config.yaml
model: "image classifier"
dataset: "crops of objects in photos (Visual Genome)"
train_examples: 61751
image_size: 64
crop_scale_min: 0.5
horizontal_flip: false
translate: 0.12
targets: ["object"]
num_classes: 300
arch: "xception"
norm: "batchnorm"
activation: "relu"
depths: [3, 6, 3]
kernel_size: 3
stem: "deep"
widths: [128, 256, 512]
label_smoothing: 0.05
loss: "cross_entropy"
init: "trunc_normal_002"
residual_init: "zero_last"
optimizer: "soap"
beta2: 0.99
lr: 0.003
beta1: 0.95
shampoo_beta: 0.95
eps: 1e-08
precondition_frequency: 20
max_precond_dim: 512
merge_dims: false
one_sided: false
adamw_lr_other_params: 0.0015
grad_clip: 5.0
gradient_noise: 0.3
sam_rho: 0.05
steps: 6400
batch_size: 256
epochs: 26.5
lr_schedule: "cosine"
final_lr_fraction: 0.1
warmup_steps: 640
weight_decay: 0.4
adamw_weight_decay_other_params: 0.05
Rows from block 4, named by matrix and row number. Rows with one number belong to one channel. Each number is 128 + 32 x the weight over its row's rms, rounded and kept within 0 to 255. All counts start at 0. Numbers have three digits each. After the name is the row's rms in percent of the matrix's.
# convs1: first pointwise conv (model.blocks.4.convs.1.weight, 256x256x1x1), inputs 64-127
# convs3: second pointwise conv (model.blocks.4.convs.3.weight, 256x256x1x1, transposed), outputs 64-127
convs1.59 100:140081114102101107131187062183071194122101115138167102103153161087154156173170134173152069166128102133198190101187121151107127086118165113148124165127123119194129106074137158105134141053137142
convs1.60 097:199092159128120108159124141160156139080075048167131121059121126129095198177090170195132135096121160088103129078095150100098116168125163059125141115152146119136176128165083121155084133176123118
convs1.62 101:131052100142089148145141160131121125096161166075084178114161153151186178176130079158120123112143119123119097159085110107142149123092070122168124200048151195165141100158094139102133136089207089
convs1.63 099:167114087132070139125098123138140151049115132135122136142143082155087111124150156131122159086148108101117076140130125122093164143116140153111155121094136150143141131191137196134120129200119112
convs1.64 102:136135113190104170144176127162146107133158150061138100138177086154173108064090120120168153141167124103173132200087138102142101149165154173177116166197137208145078154087142200099132112108094111
convs1.65 107:172152171107137113130161168124232087183125100099100163101156143142107114130130210158213144111106157036142141113152154170143093179230170084143203190115128129104115113077080146100121107091211157
convs1.66 101:118145098128124124119144122135107110064109096149149113093120100112121105209107083127062173135142124132118183136151181180051132176133142128155134099125167168111185173133138108140107157192164111
convs1.67 099:182146186108137154106084191127113149129063178171182138080145087094135110148158138096120071099098086150088188126171122081132151124103135123139137132191102118168140123128146097131180129133142088
convs1.69 102:151114087149118144118076087120091145180182159154104079099119156144116172076085135093092135124154118095111123147043159122099148099154110149159085128172149125147099124125145122073103168218129165
convs1.70 105:153045115174184094126140108167139074073154050143163135057127139104137102066225100122103128101127137101145147115138124089140147084124112128107129102119138105192156128177125164121192079097079201
convs1.71 103:144162090098067082108142119135071136112137112166163180137169088169124120191116143147071120134198102118135189152182183173169082176071074099152091101103117148192133122129130110120128093098154090
convs1.72 103:104139079107182137138123171149143152154078079097155181160116099115116164120107088146120056133076077209116116140141162098136134148082182119069130126205162122094157082172142147162176181186129126
convs1.73 094:146175127162129100114151101068170123102167061116122198151054131128122108092107089207140146116148140096081107095147198154081223123120089156121127093132153179126109139118111122099063134106222131
convs1.74 100:106112143099115094165102123112141129133197115162096135168170110092124139174121115121152123112119104167150109155083117122121100141111139077166105162138092110113145160131177140156104122157141156
convs1.75 101:141130082122163130078130131099135133107100196103171103159134102110106093115099079131087067077141114170147121075127184124107146111104083089122159148148170149124146149125123143121088155125137179
convs1.76 105:108132144145101189112127122139145130186152146124117114178184136148089141152179078146102102101102029118100067092168134121181114137112176097168128057137120119117158083060135129079155123151113101
convs1.78 109:129131110144143155205137083173118170134142107101139146126102177104103148127105149099128159171155129146124107169138167106119145105139159165131143144150100101127107152083123157094149154159132141
convs1.80 102:115117127146144170149117090144115136172140158108135106121095139109076116084088160155223116083139139112041151148158103159099137112118140089161129125186152141176170105119153131122089151133104197
convs1.81 093:149135192112177115140073090090094131180136149102137145208114126107077151180149145153117129112214116144154165146138168143125099110124113143131094075133117071151130072127148176128104102053153070
convs3.59 097:166151177187142214131149117067158155162065086153104140151124189132133202122168141114102140169144136085084094117154125157172101153089135182137129112145118152121098142133117143105115105135146123
convs3.60 105:172180121164152168219155208125165115118139116084109158143056148086137164131078139148152117139072149151161139090147123036093130092127125199159154140088123127106097126089170073111159204147140164
convs3.62 101:073130093120119157126135126190163083178188111103156074139183174132102111132092162064099047150108147171105065141127091080165196142086172073078102194151102153126123084167115149125149136156114083
convs3.63 103:137111167092150177079129115134159080170146058137137125081111128111140160086143061119095144120099138106096174134159080134205168131159170061085125117096130110130135115142087197157111098167130094
convs3.64 101:068114137097111088175132081087122116102131140056148118092101136112111133167162162169090128154118128139130142111102095102108165071118144091152090153138141151106102142193134070179177122169134126
convs3.65 108:210064126146117106131147206125116135135143075138113087121138166151123100147115146107111078088138109204116168133133077115167141098193115167165126091146138128173107101126102151133117170138186095
convs3.66 095:128099137109136139175127104168119116145128105132064128109134134063175074158090110211112153111069112200161099134102136143135168104107158110082120113150126206115130166105155159114125119119160152
convs3.67 099:097109093103116181154128139142157143076090149073071140172177113135125112107154187119102136171129172166158113085145131123103116158133107160116101109142102096123117078068101097146158118152118124
convs3.69 096:134108163141185141126102162134102142092151130135105166159130150079167172167084148123144175149127113152150138185091151128109089143111154165128091163121147158097130190087151143172104131078127181
convs3.70 101:120130144154097144118141080145039102110176071118189150084157124127154161124117139186149135105110124099093156128071168134113128084076185089120072155140142142077166150123122140150096150123105103
convs3.71 106:107167165173142131167162158104097122156147201191138102103108107161084121147152158126159145117138153119136152157090076153138108160133134153092055089115141124125125168150128119089141092122114107
convs3.72 101:138140109138190134158093187156143088176116128101181180154065166138156134114173146147110092139132114216111129112140160109125170139153152097173149131098125124066083142098077145085101109141111204
convs3.73 096:115110117164116120097124114128090096105143131124214125128115163115166176111104140164134152094094120142042136145134153115136147101106110058123184110131085194118118181147198114119124201113083121
convs3.74 106:122118124112166166100147128160139146172140145135159111173116150153167113171075075114079153131123141169117147154162134155147097148170105146191097164075105112137138127163197151130088128141173151
convs3.75 102:084167118113145120125114147123115071083177088122149115123097077098182124158166086129094174196092148166137108106088130107104106150164130171128149143106101135157141123150108169113133175147135105
convs3.76 103:108152141109192120174088061115155101167164124148101195115134166124133147167081062152108164137133138067114142135166121153137167116178177117129104125110091129118096138170153108113190126151087126
convs3.78 099:086172111146136181154145106143089187109092136123118140187154130110136125113132113102124097161135094124131157086184114115188107165080102130143140101128104211199150190092147084118119118092166147
convs3.80 098:082147157116105139130158115120180120143125124170163132118114154094158112165119146145149148130092113144150144081150092142122119109111111165099167120075106119140072115138108134116089093166163117
convs3.81 111:144119131150155154066072136138097129150140162166099094134137137104107158110078091115157130163126121110148105116093143114171178158122171153172102141158094185136135089110086099118131155059126147