Weights of a small image classifier.
Model: 2.8M parameters, arch xception, norm batchnorm, activation relu, widths [128, 256, 512].
Training: soap at rate 0.003, 6400 steps, batches of 256, held-out accuracy 32%.
Data: 61751 training examples, 26.5 epochs.
Rows from block 5, named by matrix and row number. Rows with one number belong to one channel. Each number is 128 + 24 x the weight over the matrix's rms, rounded and kept within 0 to 255. All counts start at 0.
# convs1: first pointwise conv (model.blocks.5.convs.1.weight, 256x256x1x1), inputs 0-255
# convs3: second pointwise conv (model.blocks.5.convs.3.weight, 256x256x1x1, transposed), outputs 0-255
convs1.80 [125  96 147 105 112 114 138 116 142 147 151 119  99 103 163 133 166 147 149 122 113 145  74 164 159 104 164 120 146 128  98 113 140 138 119 159 104 177 176 135  76  94 137 117  93 138 124 107 153  88 108 126 115 145 156 112 158 114 116 127 123 104  89 167 169 115 121 116 142 124 130  99 101 125 132 108 130 122  88 107 105 131 120 139 126  87 178 102 114 142 127 107 183 122 144 101 155 140 137 114 101 159 152  86 139 176  94 166  99 111 139  95 136 105 179 162 100 106 143 166 119 160 164 160 125  88 174 145 139 137  89 146 112 130 131 159 149 127 151 133 162 133 128  98 107 108 144 145 144 170 149 121 156  92 121  89 164  98 113 168 132 150 143 141  97 143 146  94 112 135 112 157 134  75 126 122 139 105 106 157 108 135 145 170 124  86 125 106 142 146 110 112 160 143 149  88 123 119  96 135  97 102 104 104 137 113 130 128 116 145 126 124  98 128 142 127 158 149 135 121 129 139 125 151 123 129  89  92 129 130 112 155 134 152 160 101 131  92 107 125 152 111 110 130 113 120  95 141 127  69 117 105 174 133 120 108]
convs1.81 [109 112  82 119 128 138 145 119 134  98 107 126 166 140 150 107  97 157 121 142 108 129 137  96 119 135 141 116  99 135 106 114  89 160 156  95 120 120 122 143  99  79 151 112 114 133 105 144 165  98 123 129 113  97 147 156 114 125 135 124 158 134 152  88 122 119 117 102 161 127 168 158 147 116 199 116  78 155 116 131 156  99 118  87 154 146 112 126 142 133 125 168 115 143 107 148 135 156  70 104 127  74 116 134 100 145 135 101 130 134 116 127 125 190 140 170 143 136 119 123 125 182 161 138 122 107 150 117 139 130 111 103 140 156 127 149 177 140 145 119 104 164  83 115 114 141 114 105 140 123 127 161 136 159  72 110 121 111 162 130 109 141 129 154 135 105  99 141  97 115 116 150 108 141 129 124 135 147 105 105 194 165 159 111  74 122 139 156 105 136 177 135 126 137  85 108 104 161 148 116 123 142 119 130 118  91 139 136 164 116 151 121 116  85 130 110  78 166 131 126 104  98 132  89 100 119 142 144  95  78 116 139 144 121 130 131 173  99 159 145 108 147 138 116 149 121 135 164 157 115  96 152 159 148 144 119]
convs1.82 [162  93  95 113 131 112  98 113 150 165 140 140  87 107 124 142 107 184 126 165 147 148 165 148 135  64 111 117 163 135 151 121 194 148  89 116 146 156 122 122 100  98 109 119  89 155 137 108 135 120  78 132 132 115 130 139 139 109 107 128 141 143 112  95 118 107 125 142 168 109 111 135 177  94 119 138 145 158 122  96 110 130 116  88 126 111 131 147 114 146 139  92 104 125  90 120 132 107 123 148  92 164  68 153  90 114 133 148 157 115 147 128 116 119 144  90 137 139 140 111 146 135 154 117  72 100  95  69 141 113 104 137 108 194 127 107 143 148 134 150 139  93 174 171 138  72 121 171 133  93  54 169 112 148  90 163 164 145 137  93 106 104 130 127 153 111 116 109 134 132 120  66 103 145 136 147 105 141 144  94  98 131 108 124 120 145  75  81 107 141 106 139 164 114 142 113 139 104 114  88 156 116 191 164 129 102 159 163 122 116 140 193 100 124  86  90 183  93 100 125 177 162 147 132 133 137 103 119 128 119 118 113 101 136 125 138 144 128 139 122 132 108 132 143 125 148 119 101 148 104 115 138 140  95 156 125]
convs1.83 [ 84 128 128  93 171 143 122 126 117 142 108 103 124  90 139 227 124 143 113 132 166 109 136 141 163 159 166 156 126 139 129  82 146 148 141 168 115  96 144 128 141 124 171 127 106  97  98 101 142 133  82  81 102 169 131 148 132 126 127 143 112 141 116 127 188 123 102 138 115 113 130 124  63 146 129 174 148  79 147  83 137 134 130 159  99 146 150 115 102 104 140  86  99  98 153  79 132 131 105 163 135 135 132 143 163 139 100 118 112 128 107 125 159 155 106 133  82 137 127 126 112 130 129 123 122 153 125  88 117 136 119 122 114 141 168 183 108 142 144 149  92 167 114 141 140 148 147 159 150 156 111 135 120  82 148 102 142  96 110 100 140 180 102 121 123 191 120 165 161  84 165 122 111 106 105 130 153 150 122 109 120 143 100 145 134 145 128 137 121 132 132 114 172 162 132 112 108 159 137 145 132 121 113 157  99 131 120 114  94 147  76  69 128 161 117 100 115  84 110 113  97 161 157 127 112 131 108 150 106 117 125 112 133 131 103 178 148 122 157  98 138 141 126 113 153 126 120 165 118 151 114 125 161 125 139 113]
convs1.84 [143 117  98 110 126 156  80 174 138 153 134 129 104 152 149 140 112 104 130 149 112 144 135 180 136 124 104  85 172 108 116 100 158  85  99 152 112 119 149 136 124 140 151 127 148 118 119 144 102 123 127 126 174 109 162 165 139 113 132  92 129 175 121 112 147 113  68  99  86 134 156 168 124  87 117 115 136 120 124 169 151 128 105 138 141 112 121 101 126 132 156 128 141 142 137 151 131 134 140 129 133 107  99 143 184 149 101 112  97 101 157 120 140 146 134 113 112 178 103 141 133 158 120 169 138 113 157 135 143 148 143 185 118 109  82 106 129 116  95 150 121 123  84  86 103 139 136 120 129 102 136 156 145 133 142 120 136 115 137 143 129 137 135 162 140  96 147 128 144  99 101 101 145  77 166 147 102  81  81  96 138 111 129 125 133 130 176 135 140 156 155 113 117  95  86 166  96 133 118 159 145  84 133 131 151 144  99 103 171 139  93  87 148 169  95 144 114 133 110 147 131 106 111 151 124 137 140  86 134 142 116 100 101 133 115 116 160 134 130 119  91 148 144 118 109 134 103 139 110 102  87 125 106 165 122 115]
convs1.85 [170 139 140 107 148 132 141 113 117 155 163 144 144 131 120 107 101 119 138 113 118 110 110 128 102 140 150 150 122 170  97 126 117 127 143  96 137 126 129 130 149 134 101 103 106  88 143  98 143  92  98 104 144 110  98 105 142 112 128 166 121 105 109 121 139 107 101 130 117 119 146 158 139 137 127 111 156 147 166 154 134 103 134 120 136 126 107  98 121 116 149 131 131 123 125 171 137  95 107 135 109 157 132  85 145 133 116 119 114 112 107 137 128 170 119 121 129 145 113 159 145 132 119 153 112 122 151 127 178 119 113 129  94 159 111 125 162  96 105 120 121  81 151 130 102 125 136 135 151  82 146 128 106 147 122 154 148 154 108 109 143 150 118 146 125 110 146 105  83 109 152 134 139  78 134 112 152 109  97 187 114 106 103 145 141 101 117 149 129 109 130 129  92 122 103 134 135 130 110 100 111 170 134 167 121 144 110 159 138 146 133 134 103 120 205 105 137 112 136 138 129  73 158 144 148 113 128 122 134 103 127 155 100 129 123 129 123 147 125  90 128 125 134 145 118 113 136 121 149 115 110 115 160 112 115 138]
convs3.80 [146  96 163 136  85  78 116 140 139 116 124 128 126 108 123  85 140 174 166 133 134 115 149 107 114  96 135 152 143 125 101 133 105 140 104 136 140 131 164 136 154 121 100 101 130  82  96  92 123 144 149 156 131 135  65 111 102 109 100 134 134 167 122  91 122 112 155 172 123 144 142 134 115  91 134 171 125 149 149 124 155 137 108 108 168 141 134 119  92 155 123 116  70 127 160 133  81 152  98  75 151 104  99 113 122 123 159 133 105  88 142 109 123 120 134 142 100 125 145  90  81  80 107 146 139 126 122 133 145 113 148 113 132 183 135  67 118 146 112 126 143 137 116 136 129 114  89 129 162 142 163 121 124 124 100 143 111 168  91 118 122 149  64 150 110 158 116 143 121 105 159 132 151 131  99 121 131 165 123 114 160 126 131  92  82 145 107 101 137 116 107 147 137 153 121  99 155 151 158 131 118 114 121 140 127 128 153 131 102 100 160 132 105 134 126 142 124  77 104 104 135 153 142 132 119 115  75 163 111 131 123 130 144 119 157 164 125 164 138  88 126  62 143  83 107 139 144 138 105 100 164  88 143 138 122 134]
convs3.81 [120 130 142 140 112 124 101 139 130 130 112 114 153 123 104 145 115 102 104 118 113 147 104 171 124  93  84 115  91 142 126 138 126 162 137  96 171  82 115 156 140  98 119 115 117  77 144 148 141 138 126 153  98 153 107 112 151 176 154 136 131 126 122  86 147  92 134 137 100 121 138 107 132 178 157 117 163 125 148 128 153 162 199 109 102 141 138 136 118 122 151  96  95 198 138  99 117 110 114 171 121 122 138 119 122  52 145 121 112 116 122 173 175 114 129 155 178 125 135 118 150 139  85 140  94 139 145 163 146 139 171 129 120 140  91  82 141  80 109  96 111 147 107 145 183 103 149  86  97 121  67 149 142 140 135 113 133 141 144 119 130 119  78 135 123 159 125 130 114 130 122 110 143 133 132 102 157 110  98 108 105 161 107 158 119 132 130 111  99 186 132 110 139 116 132 115 119 144 154  98 123 161 122 128 129 129 124 145 146 125 130 122 110 151 124 139 134  81 164 174 102 138 183  66 114  98  77 133 130 119 114 138 127 105 109 140 197 120 141 130 104 134 136 106  95 165 125 153 100 133  78 103 142  97 120 114]
convs3.82 [101 117 126 182 122 109 129 150 143 118 107 172 164 131 137 141 122 124 126 129 170  82 119 132 122 131 119  90 118 116 130 107 149 101 103 188 127 168 126 134 153 152 125 112 153 118 115 131  95 121 135 103 117 149 130 144 127 140 104 137 175 125  99 163 112 112 132 137 110 129 123 118 149 125 131 126 138 119 130 137 118 150 150 138  95 112 114 125 156 119 120 144 144 146  86 134  85 158 108 125 134  96 123  91 130 100 137 152 117 118 132 128 173 154 126 144 133 169 154 149 108 137 132 103 128  95 157 137  96  80 105 135 137 150 115 154 132 153 128 137 154 117 101 162 152 128 117 112  75 183 102 149 149 112 147 133 129 134 133 126 130 132  93 126 141 126 142 152 179 140 173 113 131 103 108 167  81 126 128 150 146 138 105 109 109 120 119  91 149  97 110 131 139 110 131 163 105 118 181 120  88 124 107 178 122 149 114 133 162  84 128 148 171 142  97 135 102 103 106 105  93 149 140 125  94 171 176 187  85 138 153 157 153 131 110  92 112  95 149 135 156 120 119 112 105 165 109 160 123 160 133 102 134 159 104 164]
convs3.83 [124 156 134 107  74 103 160 111 101 166 142 114 104 129 116 142 106 138 168  93 189 134 165 125 119 101 128 187 139 107 176  99 125 113 120 141 107 101 103 128 104 120  75 132 165 154 153 113 158 127  97 131 145 122 161  95 145 130 140 130 180  93 149  59 154 129 131 193 122 166 139 151  91 120 120 108 143 136 135 178 117 108 145 127 143 131 146 142 151 113  78 138 146 140 141 110  97  66 142 129 108 143 169  98 114 142 161 120 116 156 139 101 136 130 104 141  95 125 152 123 128 121  98 146 145 156 128 141 129 139 138 150  93 153 134  67 107 117 185 110 163 102 143  97 109 136 144 133 160 119 135 123 121 152 144 169 181 131 164  93 148 135 109 131  86 132 116  84  80 108 123 121 182  99 132  63 124 152  98 149  77 135 134 121 129 151 125 160 147 106 137 155  94 121 146 122 121 123 108 145  86 158 123 134 132 148  80 124 135 133 144 141 164  85 178 143 162 127  69 117  92 133  87 113 175 142  81 105 110  94 119  93 151 135  88 117 138 152 137 119 118 129  76 150 102 105 120  79  90  85 148 163  88  76 126 170]
convs3.84 [151 142 123 119 122 100 151 172 174 105 110 142 127 130 125 151  96 139 133 125 140 118  93 138 160 140 145 107  88  98 136 147 122 146 126 111 152  66  86 106 148 125 127 115 150 139 110 133 126 118 138 129 110 105 128 152 143 161 117 118 130 120 101 140 126 131  84 157 105 131 126 135 132 170 117 106 127 137 114 135 114 135 117 133 177 105 148 139 131 131 132 182 128 153 101 127 113 165 130 129  97 157 151 120 142 144 152 101 134 103  78 134 142 116 161 127 158 153 122 124 144 123 125 130 117 142 119 138 136 136  96 115  94 114 126 133 164 116 158 122 158 135 109 107 140 114 137 122 123 108 109  82 107 118 145 122 105 141 148 151  91 105 146 142 162 115 122 178 142 100 122 154 129 146 105 149 133  89 123  89  62 132  98 149 100 164 126 155 135 150  99 120 150 158  77  97 184 141 155 130 149 103 163 140 126 140  94 135 125  72  98  93 140 134 115 101 146 103 140 102 177 117 170 135 137 136 152 116 156 115 165 176 159 119 169 122 145 130 110 107 152 113 171  88 107  94  85 143 110  79 131 155 135  99 122 144]
convs3.85 [131  71 212  76 130 149 134 170 151 138  99 153 133 134 113  99 124 117 127 118 153 124  96 134 143 112 125  98  87 116 179 151 162 126 118 135 164 134  79 150 200 124 114 129 119 157 125 120 142 129 118 128 134 138 159  94 123  91 112 139 164 109 117 120  79 133 165 128 130 114 110 138  87 155 151 179  79 134 112 175 153  89 105 107  96 120 110 177 151  70 160 145 165 138 114 151 138 147 103 150 133  98 165 101 112 163 157 162 117 129 111 114 122 155 151 119 105 108 175 134 111 141 119 125 125 118  63 137 131 115 117  93 116 117 137 137 136 115 125 133  86 111 106 135  84 141  94 129 123 130 153  91 130 111  92  93 103 171 140  89 144 127 115 129 127 136 127 135 163 114 146  98 122 145 143 130  93 132 115 172 152 205 137 156 100 125  97 148 109 110 136 105 136 131 123 134 124 169 108 139 135  78 125 142 108 138 113 130 131 106 143 137 139 176 143 160  87 128  83  74 167 144 140 139 133 140 107 176 144 107 106 155 122  91 137  93  76 105 136 156  73 124 166 180 190 135 151 123 131 129 123  91 153 116 110 113]