{
  "horizontal_flip": false,
  "residual_init": "zero_last",
  "lr": 0.003,
  "shampoo_beta": 0.95,
  "sam_rho": 0.05
}
Rows from block 5 of a small image classifier, named by matrix and row number. Rows with one number belong to one channel. Each number is 128 + 24 x the weight over its row's rms, rounded and kept within 0 to 255. All counts start at 0. Numbers have three digits each.
After each channel's rows are labels from the 100 images, of 14848, where the channel reaches its highest value: "colour at peak" is the nearest of a few named colours to the mean colour under the peak. Only what is clearly more common there than usual is listed. The data: crops of objects in photos (Visual Genome). In brackets: how many of the 100, against the usual share in percent.
# convs1: first pointwise conv (model.blocks.5.convs.1.weight, 256x256x1x1), inputs 0-255
# convs3: second pointwise conv (model.blocks.5.convs.3.weight, 256x256x1x1, transposed), outputs 0-255

convs1.186:107130141151109148138162127087173141146075107159096087126145112135117151126131138097121140105152116132093123129089127126143162123159120110169120172114165102096139154165137098131149113127160134119143135106117088125136115137114084136159152121124106149145123117122141151129122119098119131115147113139107124174124152104084166090125102083139105106124125103123118093120112166124107153125100160131133135096090138098125115164097144089156080108105143097111157068132146095197145145105142149146149156133113133118113110125111113150091145119106126153089167175098152110143088132139170097137153125151151153082111110143135085143125110134181165125149132092167138193094138123145165120093125135100140181148102117136128121082128121115137146118106117132154120089123121100092152113106149109
convs3.186:147143129122166093138122120113101115147094121135127125127109115094156148204211147125136099089149117145076151158114121121104146123138083127125104103109137120138137145133147121121136103131101086147104164165064071148121149130147167178090127133123145130129126130132101119117103127111092120170125133142119112117143132094133122121145176122116125120134121153088129171109129072106117158136119123144122164120131150150126151124123154106101150106108112158128127149099101152164123146063124104132150133148127147083136122151098187127145117176124132118102135096127160115125068139104099156110118144126131111108139133099164138137129093135123147113107132112116090109089144132116161161147137139161164166121122120140175118137122135164097151132076108163098149082121152152131156106148096147
colour at peak: pink (27 vs 9.9)

convs1.16:125099132155098130100144127132114106124145092140147154141113055107120107116178112130104114170130131137132171188143178101146148112081135135113147175157154132127159141118179096141161085095115105133139114110170146123139154111095125136145124120148108139114088155132145161130120136148149166111153120161113086051159108115157155144110146101097104132153136122126155155131137116133141131111092134123135115144144186162137154121135099126106166111144112142127113164149135131138124101139130074108099126174175124140145133150080152166125116134104121104101149114125142147106106120105139112113122110100125125149103154163150159162098078132122148171130159118091123126119129158137151169138116107139137119128104121152193112143120172104147132130126121179094125112137110143151131171118149151
convs3.16:099142111109120129177127098090133147138135120149130126142094117129128162136125141112142124093171169077133087104147080067153135148132142136122164103126122111089116142125140132173134129107150144098110098148127120138117073154150164145090123082101152142107091166126120119133156120153113131132190121168099157143142126106096137133137129150117115123114146096125138132113145112115099118181171146146124140113101141103123124118091109149120112141135164149073139123129132118151136103090111155112147092152123131104143130134179127108107172147152143116157100139100119152132129177156201116115143100151120104148110137134121157101122142087114133124101123119141174114129098114139087088140102127157171126108133115184127152161169127119106145107170142139149127094117158121144114142075158075
colour at peak: black (44 vs 16.2)

convs1.125:158135123045119172106134128140085144122125124162155115124094149161119106119107111146151101118113090099122170158132130132118131092127135100142170148120156133137136111145077110119110167129130126096124115112196157136070154145131138134159146114118122092134165094135125097115098117099112099112112129146128120126152159114128139139144095130103096116108148120140122141165109138155128114134143142155165148176126165158145114156152144148145105091136153104145126139176119128120127099149169137105151099091149078167183177118103120106120147091115106132131119184138142140080094111101142122085116146154127121123133161110103124096126130140134114141083138133135124109138198132137127117151128164147124087104120147112166117147135149133139161111163111153150120158131095186124113123141134076
convs3.125:184114144133126133136135100164078118149129114086142146120116096140121161092143127119152163143114128127142138179165106113153144163136117103120113155125134165114151095140164096136140169138097161162120140152039135145130116119156113146112127123117157131164176072114160148127171123119178081151097141137139114119090157153141119181133123135131110119090125135146100146104114091152084103141140134111107136126176094095143160163080155115147151144121129109148143110116137155106148118106152137113150126089113117124122124124127136126116133122089099118156144156105107089099108154143135155115121134132096125140118103131137140160086125154147108157111107089090129156099103111187140162127131148182129147104137158164170126148140095126152164138145149156145105122113149132092149140107110111
colour at peak: black (49 vs 16.2)

convs1.128:099174099140112120150130177078181123115121119167168167142169174111144123121130149147154149094065171129135108137100122157077146112114117107136138105135123152129133125122114171100144143126077108135149118114086143171103136133176107136118116125114097113120159150102139108098112099096122113092174090122140151149147110097077123118161093133082116139163167164125097117100148128126100145142108116126135112112128087118146106139156134123110113135112135138093118114184172183101125143089132085147130136115153096116129143139132141112100131087151169129144143134168080164168163117150143131113131126155140135114103132118151126140130109126135158098118110117146146135086148123115121156134100146084116127106135118139157164091145141128129179158100113081144117129100113114126142111103148118
convs3.128:143111117134113159151126137142123160118153150108118087111078145157127116133141135104107156139149084136147125115125126100159192138098129120127139138153110117108148150163113148111119137143143123117150146121136154139154093140139140082106192101160089195114175159121146136138163113142146114129152118088118121133161129127151120106178144108148099060143128170132100141172144169104175142136124120125140129098150123120155129140070140156135112177149107129129118116098160155107128147122107112099104080112105085132169117102078114125141125149122131174137144171125104105119095161153116097137138128158128165126148143142101117123114143167165179097134128092161108154111126105126143142153107107126063128122102114169144087135084140104144149124172123118111143128105107107115118110145122120
colour at peak: pink (25 vs 9.9)

convs1.64:153135145112118152122074135159157081195110179154154082120141140108090144131100111115099145167082197099105114129110107179117180096143095124120120124141141111119136155117114088083161150133148151119106141130119147132103128137173128115086145138128158101113117125179150140095129142158111108124119157131116086145155113086161120099116129113099170117116126145141123124152164096120135128124125135155138096127139132133112108106125131103147142129103168151164132123123088099204118120116160156117116109071082109155150093126082140127099132123145148129159107119130134156090122157127141104117166103088131172146116092108146131138121156117122148129136143140142142078097120112104091105147136125102119135118125128148083117124104094113132115127093096160122148136117107149103134122122087114
convs3.64:139115148130118116124156111164125092136109110133121112177099122154107141112087186138123095131147130156159066126174140155099150144111137086144109195082096092092129132117114146105158141127151095123083126115130134145148143117113112186108105140092171165101085158108117141131130115115122131122126083140100148121113094105155074118114173102138143148094100148181136157125112150124152110195141129104126136175104100137106155121101136148100135119149128105108122134130137138107123136115143195118076189124144137109127103101161144150142129096143122113121114141146138117090129134124146112133142123095113104125152170119167122105136105107100150122150129111148141135109103140135134145115082118145131153155146077138122112152132097146150166134113145160091152166115132169108119123115106132
colour at peak: pink (25 vs 9.9)

convs1.35:137145160100113124173159146182098114117137076146077160131136120160129146113128171132119101132135159089146152154113137118119127111144181139177112101126114136116137130140155111096180129146145160113147107143125171127158194129125115155095141115147112125122133097164139145149141129090108130132180104145107119156106145134133110155159160112124115105128191135139150106097131132155101146083128133140090168171139131117166146098109114117123105128093173103141131100143106121103115085096121113071151109138170108113144117095119103131104091117151132155125139128122142116133089113106140144138077130150109141132123110140126113130115123125173127095127135120143138148115119131142153090188116126106144101116110132111107121134098100160117195148078099104142128134077105152113108153139094171
convs3.35:154140124116078136152106173148158150111149138150112128114078114131141156138105118135152157144139102107122115127113114138116139133092136120091134113129094113172122108124183116150169152077132163133115112111129102119165092118150175147161141117096086089124079141163121121092173105106145130093186077141146103123089117158125104142114151148114151140100141164150092128118114145130109088156130122139157108095129107074159119101144125138124140086144096125105128108133143112121135111134114157113095095120156137129136072147152145090153100138092146133134132131130099138155139144117147095168156109098131090130105101145099072129130097114094102138141092127128108154171121120128161160097099169128136112113119136137115140117119139126123153139073184164138099159147152113149118115088129152
colour at peak: red (27 vs 0.8)

convs1.97:132132156135143117140108115089095167093084097107133144136094086126115104142088106149145125152108174137156126123104143126143123108073121142165159110116144148137134110109084142114139135090156147130173153119143128111100109107158134086129140155104160119112087123141130118130138167125135105152102179094086107131119130113145148159127077124123156148138117095123095112155167150179131157113141120085201114138113148102128137140148118138151108146127137125117154133166144083128117131143171093132116147111138114140074103129152097175087129137127140150098150143132069140146105120140141118141120124149125087136103160144167125116090071139155128078122133197124109133150154134125166153142165107091107153105123145138113133107140157153112166132129108142118121117103125109167087101148119131
convs3.97:130144149119136122081168133095127110075069117113149150150136091110160086150115138121116139109147090132115131142127118111113129082144142107128155121069120157131149116132118129140127127110155132131081103149124140112118135123142173118117136102121125118140098153159136129153134150077167103101103136123136166138114150125147139169124139115115087123142178113136134107154114165148134128104138138130121109113100106104138180123112132099167120140146140125128140110101132132077136146113129160127131108102134138111116117095148184115146125072128143111164159123192092120162123068122125138160103092115132182121112107119177084134152104174150143088117120143160132077136107099137133160128117167164118130094155144166151126138169124176116170113093103104164114160092158144110120146125093142
colour at peak: black (54 vs 16.2)

convs1.184:080139112113108151105135121084156121153149124146157148144126132153092095159119129109162140150140123145092147166084154138130168075119108137103128141113129150137121076122131117180116149126126119169147140159108096130133137148162136114136142148104163148073093129152146116112104122152098089128140120138133151124093107111138126171140138148124109163158140124108120118146133178173103120123111125141141158119172118114118125129145146151105128099098135139156151106111135092130127165114084159103106117118120092101087090143140108091078123148139109158155077117126114150157113126118143126153160133180164057154098109115173113119112131143116087164126110098159124139186114097140142096132138102095135114113179124065137114122095150105125143140137107090122126131123148106126130108082104142
convs3.184:130072131166126110136127091140123091121138167125137131154107117122153155128144100099130114106095099120095160107137155110128126170140109145138132131103074113157111111146132126116123167129108165140140130105094128126173165169123150124117179170098148141133143132133124154124095128160143108148122143095102107110132115146125147134154144120102110114129180133141130153083127103097117114147106143095115101154113119119141115116125141147104147118154067139149132097128157087156119122177138093166111108122155106115094149119125156161163132125104133135072109118152131083149187135124124155151130137118078145140123137122121138079135101123085173165096111099146118123098120103134165145100139151100169061099149140144126111116122131085124116151130189120138196176100104139139127106121115129
colour at peak: pink (39 vs 9.9)